Rows from block 0 of the decoder, named by matrix and row number. Rows with one number belong to one channel. Each number is 500 + 40 x the weight over its row's rms, rounded and kept within 0 to 999. All counts start at 0. Numbers have three digits each. After the name is the row's rms in percent of the matrix's.
# convs0: first 3x3 conv (decoder.mid.0.convs.0.weight, 256x256x3x3), inputs 189-197, a 3x3 kernel for each
# convs1: second 3x3 conv (decoder.mid.0.convs.1.weight, 256x256x3x3, transposed), outputs 189-197, a 3x3 kernel for each
convs0.74 110:476531448528511495515503441509574556488566577500564561517544528489491536513476495472465542475456547530533490456546449439507515446451506508512557474528577504487557555474508539543563576550527425571525427497504471514547433496486461492577453432540
convs1.74 090:475494473470496460477517467492494438472493486425457486452575522459482494441498528496500557431489503469554531526453455553427449443496507554464529529401452530450484567539566512552520542518559467516506465496517491479477514594527508572591445503544
convs0.75 094:481567505515444536504497533482550549518547604514506504450532516488533526464505468468400499447477443505445543469469527483461449527468493530466536529370475523537504482463528473616528484475479516553529502477494539532514500458506520497507558567461
convs1.75 093:534588532517493474531554586506464530413461499489423481455467533503527571517511521493528517491533527499549502481467550519526507498465528513521464487529456455529465514501520565486469591549502471504540433545556497488506463525566476429494540485503
convs0.76 102:518562462467458473511540496476481519554507475551511523488530541553467499567501487478445562581465540536491498506482509520456569608496518505512519508524503596451544453502478504426522438544521539530454522492464534464481534480571520429525524437514
convs1.76 065:451488482519538521533485503504482515538495411556487461586528474515578462537485431534584522518500558503540558477494473507613447509526507491567410511537441480499459476470507450492579474488518528486484503510509534508498497520557526563494515587482
convs0.77 097:495490562490478470484471540531428520518519478534473504486522485516520499515534515548504532615581531531491533484524536476487452486506546487476512536526509584512468487463418533497465518480469515545492525520495528462442500392541536353540521440547
convs1.77 079:474423516543428472524492546440468469489564519537528461471496520553564456546542504418516525494522478515567586481554467508565474463496480545518491528571501534496483456486502530576520483543506424484406507519448461504442498526450460565517504567503
convs0.78 112:540505486481545490552552483504473441499524461480509494471517520505548464505510497481440487474493539529506541480484472461420499434478578483509452484562528491485515568522534503482541555515499490471490458526512504533515517430432526471423524442438
convs1.78 102:509479415534485400507483447509539641572589661497518645560518484497521481528536467459484528516506565526515502535500508510534555509530510459454508467462526528567512463480462415540448410442413511488522507515501506578530471482527499530552498471563
convs0.79 100:470499418471499500514477523486497501467470451473497494487472497535458492525499516459477487493531428443444400558498584434513486521502513489496490444439514502511503434416480524471429461469470433503474520560495460519469520514478477439517493541439
convs1.79 081:513515562499498476464497518546521528521515556533500493524509532547507515416534426531458413523501533510528511498504454504492510519573522460418515466502515420483486513474473519613531496529548525520517450487459505451501516496529513490514514536499
convs0.80 088:521480452464474543501525483465496526445597496472490485513529452510469520499512495521532535517441528492574535451432500441473494497555530477510477542513517477500523485548484495558485521609511504501504491528452465503494486550535476476548446474499
convs1.80 108:479527532496486560497477501484548539508541532531544574465515543529479511541507537524412514488512497518480474489490498458404553466531602489535553508494537508461442529492482510565502501511491522470550471501478465509522486490521503503580504575539
convs0.81 120:484480500492513468511453499523556492539515470509427493496536497505474484489528513532558505444556525481497443458474457464513567501528545528512507504476523484488491460520427479515462479368467480438467470369536383471522446426503424508495615585486
convs1.81 107:541536528526483487531477506574611511543505483507586472531492517544548488520530494507538511473461561497497505538493509504483476476484484538534525512545491491515475478471533483491476511543515446517491509527508472559539520540554531549593487537563
convs0.82 113:448464455480487483478497473480503518509506574467487538484501478493491497506483487524513538518491513441505521452449422563530557546538529531446529517497553509477489448436479471442453431477458530528477451428455452450510484482473446461481500427456
convs1.82 094:492523498476449471460420447524532415539482389473503473514502499493521441548535532487546514445477457463476492456503476513534496547518498527478477500439391512492504551535498592634550483510478426494492522551464554535509436464510499554532490491493
convs0.83 099:497600510474480468528504529466513529460525465464489463501524537563463549511490520467453535521548539490487480484598501478484542452534560490457542518474486479515439508430442507509487492541491486451456543493490552435476458517471473533550525571505
convs1.83 078:549498530545539493485510483496484456561522413482489441540544527563582485534562492482435417508445505497472469534573602565564536527552539459523483509448416525490471478556516437489556479472529598647547559542455531547538508447515484474518469513511
convs0.84 093:479516487464533483499460516489509500517485503559496483534500504447603506548502506481507579472511402480471438460536496527465535452533447449461519546453517545489466521466526519424422445449427568535500503551495474514500564522464523565551441446555
convs1.84 092:429494503476402493484519501456498459474516481495508509489466472477477499511528534502507555542505507461432463533449434475625473496473480526513437495556518493481504504518537475529501498520527450493453480548501526480488509465486482523564509498452
convs0.85 099:492455575488515523455495497553526527484519468493539498489456498500518459456493553442442452585581525531508526560500512560504459480486486467420455502465481496476509527487534547494556550495557467485439514496576534525461452582576540631570492520458
convs1.85 082:570506474483518529479521481528542445582546450508549425521507524512513461474474525492510464428461487507463467519530445565501500492517461473468515460476495467515548527522541438467542485510450559544549468546491486516511498480472476503479449476526
convs0.86 094:539485484425603434495506498494446472464576499533461499537508512512537505560474536500534517470423518471532465535497436522440597536501503460552448505486479500485505531544467520470472499499509521513507471616485507466541514563479542466525484527526
convs1.86 140:514556521556451562504464488464463462526506492513465513457477424478507548448484469520426501494562515421449496491484472424512485532507526527470502565439514525461504427415506556541450536488502450465472513518527472480477543561520478500535502545521
convs0.87 099:526505497498521474498525474497537588527540510479485509466502465424483487464484510530468501488446544434431521484512511475496459493486528491521436486491463552492531482462461471440571532505488488526477498506463503467474505525452470555519548570511
convs1.87 088:540487471490439465478526439445470447515561526495543494460559516446574560459567572500491566467561565559459508528545561538435527545508500470585504492624572505586506484526474438510467490517505484488440453449481482450571488501519465530530472484491
convs0.88 102:471474451494491523490487462483504560421565504461440511493537563516550472460495519497528564519518536505486561498483446540504480462511509438469497443524474476518476497495440413416441478457426547514469535533508507454517499502540518372530493556538
convs1.88 105:491506497418468483541468528492556549556500512526488424514493516515500451517569488601542624458410492512493507515563499561459546519496494505503507538533586502513468493456514598582448611611483512513501465480404518478462478562589511471537510498512
convs0.89 105:555473575499385469502521525499487423486407507514555517511448455484456523504506486494446522574558522552507466489475481365513505466517498487516531536513509487560535595506520509478517527533483434456469547502515507566531469441440452462416476488488
convs1.89 081:485493523545473541489480518444428507476460550483503508517483526490472586501459467499492442510470419582571505529494534510550525511504521497481515458468518460435549496531489505532529509507496477462472531546483377458501495503509510504513568525514
convs0.90 108:482512455579554502484543510439535478453456511489444450542456513536535563484533485523509473517424434482519498539464611454513512478547572437470485475533480483520466554548506380449511478492476517507497457538449510536520491309458467414462508499473
convs1.90 077:527474484522511537526515446427493484458509557484454512457434363515489488469504461477500484501435451504476474520472528514512542540467486426416500547484500451469537454520499471553534434510571442473526522443503453469492497486484523494515553452417
convs0.91 108:521534519480446526448513511519463509503481511497458473433426503473493558459470507541576554520531520476527513494490493486506417514502475449468499441503469495429442461504496525455488509488469560498484478434450492544578580517504483530552555502458
convs1.91 065:393478463406506432517482486592557515490475579501454564494542501568494514501499459479521602440500535463504470479525503520491527504507519451478464543483561502492464483513484517518456452477476523533471578530551497542511497478470522450412531428447
convs0.92 098:488435541530426521508510503461487480538615443537501511451498508551561506500489492503481446532566495409510481424503476588479441488571488477440484568509473511524474493565472390515462529451545438542509511585512541498517524492450606520435520490464
convs1.92 135:478405499504436430432493486486446518526525551512480542507532472469497509485502497454425438529480408556597572488495505522417521510461490539461471484499519503525524489532472530552569480528450488545497554584501499516535515497508513457458512521509
convs0.93 104:501484540462535502523484510439474545416488476480481551495531545491484504459512511472430526589442479527507501496461538543538563528524510512486513513481465530485485512494459533543437558455522516574532433511449506507479485418482470416466526478485
convs1.93 067:534528527576519488488512470483491432536535441452541478423422450452484478526485437482508515500546498437444550490459447465442414452466448510499472550519523577530554515518524535551506519535511517457463509499528495455504485531467469587494503494477
convs0.94 097:460539517508536556529516527547565486578524532542509511542572511469597530534582494475473506515478482511497491433558488477518447512500506507493461561452500521444516493548488450569435492506512466424460501554499499550554540557498542619493578556526
convs1.94 085:491419452460382485475481512465486473469494467496519481485447410512460493511467501506574513475532500442462455494451460461536475488426512553482455514542570488528517485507498554511533496466527476523486496441506529512529545463487492474444583579545
convs0.95 086:484507492495573487470469519549482449464438496522481545520528510507551507515555504470450512500530528516466468476576515527503492515535528479491540463533537478534486494549523482485486513482484500477519490599493495539508495534493504570480497466533
convs1.95 121:472469470529521515478520486472507497498481508545506528544503543509498560477501527556509464484499475503540510434474510530498499499480499460522519473501486501449443562550443509537497459434519487466556484540464510492494481530497472506471493492514
convs0.96 092:470484514534572491532511500535447504587508522548486522458468490481488541510554487472543490473574445493478471494485480560579459468511443485450490466486480493510494490519499488511524530542503542466471484473481493501473513505487527427528493479507
convs1.96 096:460437477520420490535492536407490514505471535541497477498469550521478456513478485487507456532427484513503553470532499528595436506466538495541514518490481491529514514563525444471547476465500491543500475482483488500486523464449497536544463472494
convs0.97 100:504562479543503480488501504556466546522504497571499480558594518522469481541503491550502535552537564520466525467530511514478447489529497485539486512537518518498498525510538453413473476461489526494550499575553528476455486449503505487532450503539
convs1.97 074:535458502467456473499493520529490464466476484511521511536524513510620490452501479528522490412463469494566499542560515499556483501504502476452485393499470432538504472542556472564554403456524435476487529507543442530472597543515515509507516507494
convs0.98 107:466471511506571493532483490514531494514500529492520513460533508546597554525539549533546562523521521530471530485372505492420449519454538494560517520527459467495488520519523500534514503548531458425481552532507492540487539447532547539516530535516
convs1.98 076:473473453488503470511500463446511466472429450428451472489482528516552536496554515493577552498468543474444459492549491573660498495460481490478455511548488495449522534491490492542445470458483532525545549543457510566489466468486441627519509522544
convs0.99 093:466498456460446482506494478486519492514563497525467475477536501502443497479484501535512548508457505537496530477503473494547484506539499468558476501457468518458509542463515494467429515503480546553529517560466572485500531471553442543515489456525
convs1.99 108:557458532469438512469602502451529552546507488492548533463497454460508412429496451446440449474506462491525530531467444482453560517467495557520460495505504482432567441480446583538522548554509467598473572571490478533530505462523495501496480454437
convs0.100 097:488547521559520577524528534427517520436516546474524539535514492487584516524557459503417460425464516542544544496468509525495534527505493515480531517451552464486537498454503423450519423513524527563511482521496521556510475465452519454539518453562
convs1.100 086:496563471540511489589534510476546544513584603441537578475513503489466552564474526482485581449473523426480491573483482516427486497474510524562562521547531509540482499461468503476344561516407469475561477443536512512565468516574484515492527510527
convs0.101 097:508446497539545501524518506540485519441597456531478446531480513545600474546466525530551497568668539484520492534483513489587494518488542454503468441527488478485453460511519511369436502463446519539493545517515494471453507512554597437508510518500
convs1.101 118:549489500483449432498522475514489544544417531515547525554543477536538481521477474463476510430361435583521507580537593495448529496472521493516519513506528535457539501490456563520492487560459489517476561584449483452500479499526520477499463488562
convs0.102 082:480559506499579488502472496524518513511500525528483512513518528472537478494495515525499470463601473478468447408471526486522413448462475488488540516483513514468516499467510540438504531486527460508515469574560476511503523532500539520542534501471
convs1.102 149:515555484506450515519448545495498500507470471502499501526499534542423474513460510537460505568388448571603570480522477524603473507451476551504500483461501491477461538502523443512503449450506531539487496516477510454463511484487486454493503516477
convs0.103 112:513551482530497451480563560451459541478482518454504529458479501480491479539501497511468404507433428506514438499525511482473479474533516502485494526466453524502480442455523528525502471487521516557494498457485462533530434498450458468398477429456
convs1.103 095:547533527533540489490538488519564586488567599482528539512501488515502487504502472506444424493483496572554519465549513504507483483515498502450475561436499489511502482521443403599505498551515510466518511516505525521487493517487455449414442406494
convs0.104 094:498522511505619519505520462511513549457522498487460508550529517521422446494466476500575598518554516450521485530456512513540530498447480488499482423530466455465502477543532506286433507529508526542544493523494561496487532511496517501488468495520
convs1.104 113:517544506447467512529508525487575510525563503450492518497498523506473466500399467488439536435344462505553474552534494516598423552524503492543525502478531538458479541495571497495524501509557466530472483440497478467482508528520527526485467495523
convs0.105 090:474531482510559501543481510528549471568582506518543524479541521512535479520531538516475523522506512535590494439452511486480503451467477477499493537401468500507516468459505457660494449486456450494470474494500522485501509561481488522514503509498
convs1.105 128:504504533508420499504525489495456429467515527456460523549507469555604550505502523498375458529564549448511493503530499490528519523530460526554460506342446523523513483508503474492532480536534529470494561538528560526532513519521515537485549498471
convs0.106 108:499431468537540492498497450525475478497501454499522529468512509503587516565490529486546511433505546453444460503517457486545439451490512515478478521539544504546505534554534440415450464472506589549504522553448524483501483427438529493476537539490
convs1.106 089:519551499468482511489490541418528399437552464539527473457491533484467506497489539537529604457486524504454623533540502537511536524465446529483565509524489541455516556545591606488485578533487507562474440573409511476479505465470515475463562505464
convs0.107 081:489580495553565459506473506546460535499516549513495513499480486441549484503518511476499532491535468463394511527515471503456489568439483479473492526529503507468538534542567557534538504561552474501423527529516503479528532538485533545484444564464
convs1.107 130:522517474496389469506416515499496505452481481504511496531453508472471475499425501541545530541414463504519523505553503537610458517494498508538487520452494455467477509490550479472504467501513482510482494433496530498449493474486468418507448438468
convs0.108 079:551557566521532554543502542502463421511550485547573534519561541567573460519525550510497455526479432464597495488530533557561512529546486534533450516531506537522528508526504515483536509557461481535493482487487559519517507508556453508478523528533
convs1.108 087:452365453489497508541472519490509555435464529434491553476512485504472506451498556552461486524483516531497515518523537471486532490531568412557572463520566501479438558519512439439452508503494572557542540524571545513476431471525434457487475487525
convs0.109 108:520558492498515507480447490480524520450494487466453483498553491510515512477462529444419506508541455532478513512531579486543519508479462426429469494493476515494497500432475506511420504468491542480515496519585477532482484431477501524518482508485
convs1.109 092:462509485464478421505513483547486520495464415579496569539491461454445460485442460486498482512523493534638521523513489515594505535481531572498521480573519454485513499471500444347479504504477464447481508562500471505453550627530482587535470492457
convs0.110 081:484492504507553507465471492507519483484580535481473481481528497492569490520470509511470456505479525473541518486513504503483537509448487524505510550415489510440510476534556510578438496473488521508523488491479505498507553554505464446516508527526
convs1.110 144:505456512451418475545517531541508494474496464508507519550549472537576451564505478491479497446424465501572461495511527472523516523539502555531499505293472489520481483507487531492496546482490562538522519506522527510489511532531483470498500468490
convs0.111 107:528513522528583502504501512531539530515477548494439539511543535513569513483483514497508499486398458468431455484431503461499536498472555511498494499497493513564569523502495515442474472478449496533520538553554542517501490458425518509436573555500
convs1.111 092:506500563468482515467420489530510549490615511476580504516516512495530527494516549515462477413445440423365399485469470474484441471508460467434510502484497518514518531570511458447488496460483500543560557538579549522521517466535541519498464463514
convs0.112 089:561459497569462496504454490472455471504549452451477564510501487562498499500509543519488490497568531450473540524496437518549523432475543543523477510448491481529472523514454501380467476482470507471469497594555537513597430419464507505422573536433
convs1.112 095:464458504530418474479512538415512506551491427495504436551487527496534461463418479493525485451454479551559519501485526550647506518494538592572556460494512532466569502548519518543546471510583513523513482477468469518524504502456524531430523512434
convs0.113 123:551489504535538497508539513531475515554493522516487506536529510523539522503519486468451496516473504492495486442443456468521563473480475533473491526508528480524531491483550570514490529484518459488489430505498435479487471437493456414451451485489
convs1.113 110:516450508491469520461481540487446421478462413482466385492503464511562427514521521456499462466494510458453545508510555515510449467518475515524519540559497532464480595564623661595613607603645500514528486495527548494493520492525524463461526472446
convs0.114 111:514510450509537510510496462530549545459478493518525520446523436462500456487530489506494480445460483458496468512507491518550483475495452543486536558410520548480527514485520510507488475442440467487456499525473446437489531556509536538479525569529
convs1.114 066:478525485526553543530502529489489504526498469490539478499498519500465482523516536454434410493561525467496526456473469481471462527531496464510553471550520468527483508512507473479542468442508534490489499441501505442488487542421546511442475500503
convs0.115 106:492451457475559465503457499510499495511512431449481496479456488507508502466438486499552496577461500467536562486499489510489476477424459502532499517526490488502512515496451492504533506420460511558493543467522509515503508518526498468489481476475
convs1.115 136:473567492535517474467489510579515507560540533560492514531596514515512421485499546460361430540559414537545542439488491447500462467424501516531536531540513561465508487564476502487457522452522504493493520565512478502500480522553476540519499472531
convs0.116 097:476512509506479517477522531510487514471506563507474486509433526445498487536517495495548524471442477541491516417451420476454463554523521499484479494477520484490557474498537488445405535487415498512506450454441465470507476545569483500563543520522
convs1.116 086:461547442475461521459457429477529392576522433557544477522454475449533496542518513538543490491469456466422489513489491494646498502513474521488486498442520506442517507560529417439536481440516498515480538552469499487530449459440500502469476451467
convs0.117 107:486472479482503495535492516451505483483497490480502458508486536471515489490477469467495488450461477413412422413468507506475487489404523515543509489501488540477532513485548453439453510463423463507445562467562526441490491523488508519517558568555
convs1.117 104:464498500443511486468523448554558550530493607559634620524496522548485455552423466548510510555488485530512453561518515500490488528483571470502488509526489494501467510470464439477463368454406447477484536570540545506492535603541465495544471584560
convs0.118 105:473490456518529471558511545477493583463441499499499545500460520444479480527468490432459444429476440477452493445472483437405450466443531486445463537506495525502472534444471525573535573485482510510470473509547534513521491477483553430464494458483
convs1.118 078:512500458461457513506539526477483489461567496497559480465483473443529458455444541555590543537545555493507561484523524478501520528553543492528530495569588438494546615549505567530511548499504503441543453513504496465458519487473550473458534547489
convs0.119 103:465473496472503469482488492489511475502528510489529484452511478487454463468469530523511508543602469528500483498487508539517536485436543498565483516609503493487526447447491520555536513522496534486473478370501495512500489457502495400518503492480
convs1.119 121:504500522549447556473495562453492503513575495448498427485512500523365565540434498487412425511559413488500482491468524480433485481496444451529552504472498514492497508534502464546407502527474555496522531422526501534500553475521515583538514498495
convs0.120 095:508473514553517540550446472495492446494504429476485407535524512537526439476482457463446517507474606475506562537486470520484487539536518531455534489498505465498504448469445455455513515492544520524585503492652471467589527464458511499439523469419
convs1.120 068:492472523454510481529447536598538581479449526484581546512522566541478511446480502517515479445553488434498485445476491563510528539518562456497511526510486496498476456465498474514523491534484551512544494488529552489518439521550468436531469521463
convs0.121 092:487497443461502478546521472513474559499584485519464473482499462480495461472485507516587474525527500491501536542463501493451491515459490496504497489463470492476472481468538461410525460541529455466501502406580493517491498485521542468528465517475
convs1.121 191:502478492468495519561539543502504469491458486456510502539542508572380480530491484485483494490478484523487480532472490524511517503519495515534443535665453508487469477478534420522511478510480526499544462433503487539544514519526458518511445543499
convs0.122 110:499502470508526507483530568509480490518520517445452435544502470501559570491524539470448490528517480493484527535471459535475471570584582519486458465434486516476537512553549556513466524451393501505498576565513556531522498466403515536374499517408
convs1.122 085:523534482489494505445399472487541437520607518530664581500473539547453542479488486443472445526500517496519541492541475503502476496485459476514501492542481492477522483458575472514523468483462547556535538515453530522567516479449451503493552558539
convs0.123 101:512509515435560483520467525530549522494572496517493487520552516514443493523467514434589432460440480474481444466460449456587556489504516517551442478614508468500532523527501540505501527535550540499480480563497480493486525497567568512533527549475
convs1.123 138:502529519547605547516494491514479513478453528492539568505489482476450527475480491529445504504566534473504506474432535421453488544529530498470488525442486508459491486466481582504477557504482493499545536512471456466473525506544477480518394569515
convs0.124 097:473496481508445491499411481507512490548472456542533490552508525462405477469470535587560510520590562457521484533569484535556492480450453499488569533574541539506506487500479544524472453494512484530500536518492490488429539462486466480542484485521
convs1.124 079:579494541514515538519557524502539513524486475550461450561559548552572478470536508544511519483434445469476466536521536519508543504482537478472454455503510440515547487551505561549494480468442335438459540575514500522545544556492552603523477534524
convs0.125 089:486505486481451512469515529499532504508451524534558500493513508525465493530512499508479516480470486491510500492513535485547472459502503473498474473618518465496513536511514530430546476562469485461471547497511505492477476488519511477504501516464
convs1.125 122:503469491482366490486512491508515549502552537463540495538492507524541494534518482484481467490499453543442458486482450455438533448521482481436480473381514481500542520486490439503468449473488492464516532503562465529562476471464494503491493511536
convs0.126 105:504487437487567470511554499475482450463525445459522497437494427492513461468485483513451506518496510546487454518461425470483384485520446470511530499501535473463500496508497449556489539487481452546472515488490436498498480521461505545506498514481
convs1.126 092:532494469558484483540477415537466481552569489518541511525465517571561540528508499481576485455531573485438470457483499474498499443481496440495492467564540487521544512482467461479484493451501543495516574508463514542542499492518538514525546542503
convs0.127 111:466492488496445481511491475492488498595541559550518507452462478519482498503512502521489460510537447559558488507531510451484429467503465509492499466486511498507521539561544527551438538522562499540570527530565481528552543490470557511532465433501
convs1.127 086:515497540443403525465495493483449468536495525504521529537517494480486509462513501490493481527559553546597484492457438406470481442495502476521488486558575444488477531478402552524448525505488500462459503513486538538491478443508447445461486517510
convs0.128 088:496463533525519500510511512539501441479507462529454438482534487600459509485445563510459453570548587473383415440509467540436511462426498481525486544557483497463499474521487492558450511412520521455463512492533487505466531488508558511530407472461
convs1.128 116:480537506474491424485524574533542491620506462486494451553523543507510467469475514527456479436515438545587509518543529532515499514479447513528495518414462490456531478534488563491516511488531504490486587499466501500511466559553529510521484463556
convs0.129 107:474509488514529516512491483469530527519396530453512517503495461449468462464522493494478516502551501525414444494500518492474478536539509519445543552458479542467508505438479468491540482592404499482523543501493503523502500508474498498466490515545
convs1.129 118:532487512533539448487546482492485509484501451505502482455468490551590593500462534491440480477567535528525547515539527526570510506549514447499457404541520452528500506448509547608476526539510540547503516535503481435508497523517507452454512515534
convs0.130 091:498475475469513524431505516595476494489559455530482501567480514496522505509531514474589543523519544511453485488421445495531499472436439500520549446600555437473526480547510475393449487465512544460542536487519461496524447502510590469513532531518
convs1.130 098:559510497497504457498474486494585516481501499468509470541529484582530484523501509561511553477369508525454462501517530480484540504554491477530543516445511487533481558477520498517484472470523477496486455482516483508477521492538488467532451480600
convs0.131 096:506479504510435516504489488489533510422503520405448503488530530537424497449485485480424464522537556504457440523437527570511505479529507473494483493500503450511504460468509420501493432480429573525474575516488548516519485486530531523514499438492
convs1.131 078:458484537491497476481486537542476507562454516607531492488460551477551477433514514538563530450494499438486464481488572522462557552494497522495522535545411521488513516491479544521546482533535367495504450582510486515504482544478541554469538596483
convs0.132 083:512482484520439569454548490501512511484473488464495504503538504569427476536407496578502558532386546535565481499447494476347575472593536498504496495456490521483517521458534444492481489491510524484468522487522516548475538522479533484471522495482
convs1.132 118:479509547496469538511438503489511510489495493531507522506483460500506510490548477496452508496517521507490471501517501446420522493499555506568540513464543493486526501538513488537545507491482497492514427469525469471510512474488458492539497519556
convs0.133 111:453482501492460517499489483473517482499488445474534510491476535550490522470507445562523572544605463495478456437476536562493516535522514492522513442417428483484485517459467425456482541536491414438477513501412613570531443572518488495455513527496
convs1.133 067:520476487444563513493461432498509545580505498506429476479530519522552577553488465541599593498415429465546465468478498502503514453543481501553532574536556445448446529549525485508481405466523481416495534461524472462492522482479530577496495518550
convs0.134 102:492468501480506471536518514525486467455477486453494471483468482483489466499492502402435392451463456468516536543585547530528581547506508470527530488468467479494511502483531453478507481462466491474420506516466503477506470524493529500518466478510
convs1.134 072:423433478496505463490543461497494554505545507447486444505467482582562585512453499499470465473417442431374432429492498505584558514483513518568439454448413541538502377441526455491530455449456464510546511567491520524533527454458495514508481522553
convs0.135 096:483476519548429513479533526481521483499466532477513496511486537511559489484512485458498504506584494519432457493507524514536395530579497494489562504560521496514524520443525430538532526474561437520498523381504488512507491498492522533474566518508
convs1.135 129:486473467515506476465567489491462487457409509503501530560574517486504591540541543543556523525521523492511488468518562502539493546512507495548497486425515460479536473404457613614453558545452450474497502500508459500540513521467464538490510581540
convs0.136 099:512573520476531534514512551503502537496548514550463518491501503499503525489520527499459533511471518459455440445544464480504458505517413478411492456496485468499495513557522540438536518613526494453503486478505481511518544519545560535493528496460
convs1.136 081:504502477513469528505511530464459449487546495497540504545459480402514519503547496480559514490483513477428414521563473489446530503488516448504522492538462512449499485481536391476471413398574436401522447518483516493505459442518471463470530550534
convs0.137 098:520505515419561514466466525478526485457548472497510476492527458540436490456433463491593516472506556522556467466517473594582493525501460493626458455544511452491516422520452490450489520497438545506479473569508430508503543482583555492497509510494
convs1.137 096:558515533520581541510475517553514446527480532584518549502466514394433485466491469501365527531475522480550540478431518488540449522465475521508490536459507548439565494503522519519552600513554583550544525616520511508472466505499439529455427502447
convs0.138 107:526528497502477500520476502505494490500518513490513504489455527514530514513521467518499509500529535493502484482479491462489465419531469524461500474482498519531546526438500496513527533500509492522529525506509514522464492498518472511459458463505
convs1.138 087:426479453540511516527523500538562434511486439486478459572577507514599534481557537456481489515495482465519479534528500513586576516542516471522513464475449454434503436493563485513570515512506473517507442542466461525496443448488522490522512439504
convs0.139 104:509509491483494505508495478462462524528443490520442502515498484495468489484488524549526475555547458537483450512486505546493456455467466516532436523402408495504469536539513458446515474485511619604550512532466494478477519494515463487505432514538
convs1.139 077:506516517462504497544470487529487518510505506447406534510531419477561558492496461513528481496521517544482502508451480498495514490441497496498494509513515500501535408490513462457511515465484466465486441539503514454461542491497448518465517425508
convs0.140 115:484525503402524531492546503501501512440538533538574460471500527394482509494564511482500522449527561482499506455451506443482553537508539490464516538517517496468492519468515553510584560569528488490471401454515470488511507511461480471443515497473
convs1.140 109:470461517454498518524565483428500559425461537489561630471482478477486454456497497457515476484557529515586506507422498462389493502488522510550467571525475554482425441483441471462444409465495515480506473476504485434481522539548483541472550406523
convs0.141 118:523491477476546507518539494436507498437503455506502477507519520484551534495527491457531518537499461533488474456480430478473453515466428487493491481456509482470492474511504474472522543543516530470465416480481449500551467373431455355415479476450
convs1.141 109:423465499407441578412450493632483493584399447570453479507549490511509478469549513472502452550515506482511521531491560567524543513533517501494455528539480481476469478457535516493492434500535508448487501449483526521528514489382497538461534543540
convs0.142 098:509447507532464537528496520483450488512407480510442499546508462526433520499467540462462438461449425542549463589486464529408447464448473498464569581476528573464495497489508476554433477462478511449541489534547463587502509440520504523481483391444
convs1.142 090:491452466499493467402494426435479464490414512531513526463534493542490483545526547451457483569477565514528509477475461453438504482474463542587500487511518446455501476492497469464450513468506533520544539503468480557478596479452481501536506442492
convs0.143 096:462515536510534458507522478521547430499550418511530482475555463490526491464537505461516554515516537472457475446504486444516450453492501527446529431491513485438449541528485538545522504474590487510580465499591454539559457450424470541410446501468
convs1.143 065:475485477437445464519436525486488532547473503496465530476508529512496492412482562483476485408539518491531479506484471549489474477509495407473525565537458431476434509478531503495467466504500517487560577487450551536523465539496467483465537569521
convs0.144 096:451468507456455519491470504473488541523531490540438518512496517501460439544449476479518483512454546457503533439494480539491475486448502489446460551550473490492487454479489497366542559486402463517506470558499512480533551521554486521521455547526
convs1.144 081:566560483507490491514559476498578509500564520497553477516568591528514528524520501475434491457429509473428452526499496508557531478488533522519466521485522568420545506527495501539558516522561453480504514566495442492410552465533515532489460550554
convs0.145 096:522480494426489473476471543578514501577527494479450508487555467500481505491499483530471460496520489470470520533521494562530439479495478478493492573486507507484510499513438552531507554495504476477451497544403502511465594407548601365483558426465
convs1.145 067:435489520479537559516446538501546573488567539537575513513526477562587406529528478497437545477504531511540537439473486460527466463552498506512523520500547507483438512479530462493511466469525587510507574639573553563469475537511503528508430601560
convs0.146 100:500504518474500515595463525505476524440520479536519539511528536474506520532511489494580519503415540489518517492420464476482548534513464464507493482614436506461461496479514529494497502568485497465529462573461475504529488501546503428488537509525
convs1.146 121:489460393484410532476481439509507507442441543534474562519519509493557521510556457496455530486514495524467490504455461443457524508513531477548483499502530538515522417452485525572417530511433443449522512515511507534492542549506530462467509502513
convs0.147 105:502488487480445485481506453473520506454609523492458494516498536530469509516479513500526464452539487457451501552475480442490449495513485502568449429623540504513520477585523503441488483510459492483481493550449492480505478459454453423428423486453
convs1.147 115:499519519446445505463563443518510552549461533482516542534511492538579463533481499463448520457470454532519500528541519481529525519519526441495501521465500500461498457503461585547467485477476510523508573563519467485451502504522535563471557495545
convs0.148 103:510533471521492527483470482480511510487432499501479532468473520455381483479495496500493519460497506498559489504516475489494536527533513488528505540514574480471522470504490477512499487465495521474523490425509488565503531480486429519526508508517
convs1.148 143:528512505460539494451468482479545493480471543501501472536530548500460540497455441553434454468454513473535464472510491481525485496477456493551516456506517432477493484451493483485443519532496512534551471480538505524492560471524498506521449494516
convs0.149 098:513486454568454512460509567509505500443514494495515464513527444471498467532502495480527528498439486515401509468490484508450488578478507461528518451516530500441488533520510533493555433501490466489522502444465537480502564521537496502553539414502
convs1.149 090:490431493457408465482463478464457492456417483445552540522464484517512470463453487512461484556512513523473535495504469527583527576561584486494499464469500493472501478512472481504454476476465473467529447535503459508532489480495475501513454540446
convs0.150 100:539466523504471496497491516511528538453423506466474444452419504442440420420502486506527497474551506540447481561502516499561488539548521527485524457522497476521491504453506540651548529495470531490486487416507466523517517532526534504488536494486
convs1.150 129:557479499491477514481513487549496459522515519445506463464488562557517541471508549496472409486567506520473477477488547470416486520488485508491515478467543464477401466416422544506405522522462581557498496566538524520499543562475488498506430474524
convs0.151 103:479498491388505501454491513510504429444532535508567537445465507373553514478543521474450446389371492466441477459568463433499457475547444549523439540483475505527490437446492529460509486494441496546509487429496492432482513494491549537526537514574
convs1.151 079:439469538476469573482466458516525536545569533475521485474491492463598526528520553483523501505510479494629586558473512489461509520397479485508530492442522523490581490560509497495549469535519489487443558530508492478488522489463538527513524544497
convs0.152 094:405488522480645437437480539545564469498553494542534523466461509453520484502588532465484510459516481441501439507448484535558490487489567492492469516496477493487498491429497498535510458450416544493449499537495556505496586554488577486537504577534
convs1.152 108:536568577527482512518492492494533447491486477519538494498502544502466433480490471526462467526469452530603538527517451502556501468500459454437498462456527479473473504452478477556369492514457498516510470544554495459500528461493500445481510473510
convs0.153 079:472521480499480461475489487498547508477468514536520534515482458524453504513543498504495564524518491495481524520509507511353557533549538470546476550486513489505499456454491522512509480497553483479502505473424485491443487497587501535498574485484
convs1.153 126:527508504522545468490471547492521505539397536573491498584510542526455471527540481484468502507492503433531501511506490511515541525498493535464454476506441482463532440474463591492479563549483443455444451459422483529486542480494466455506540472476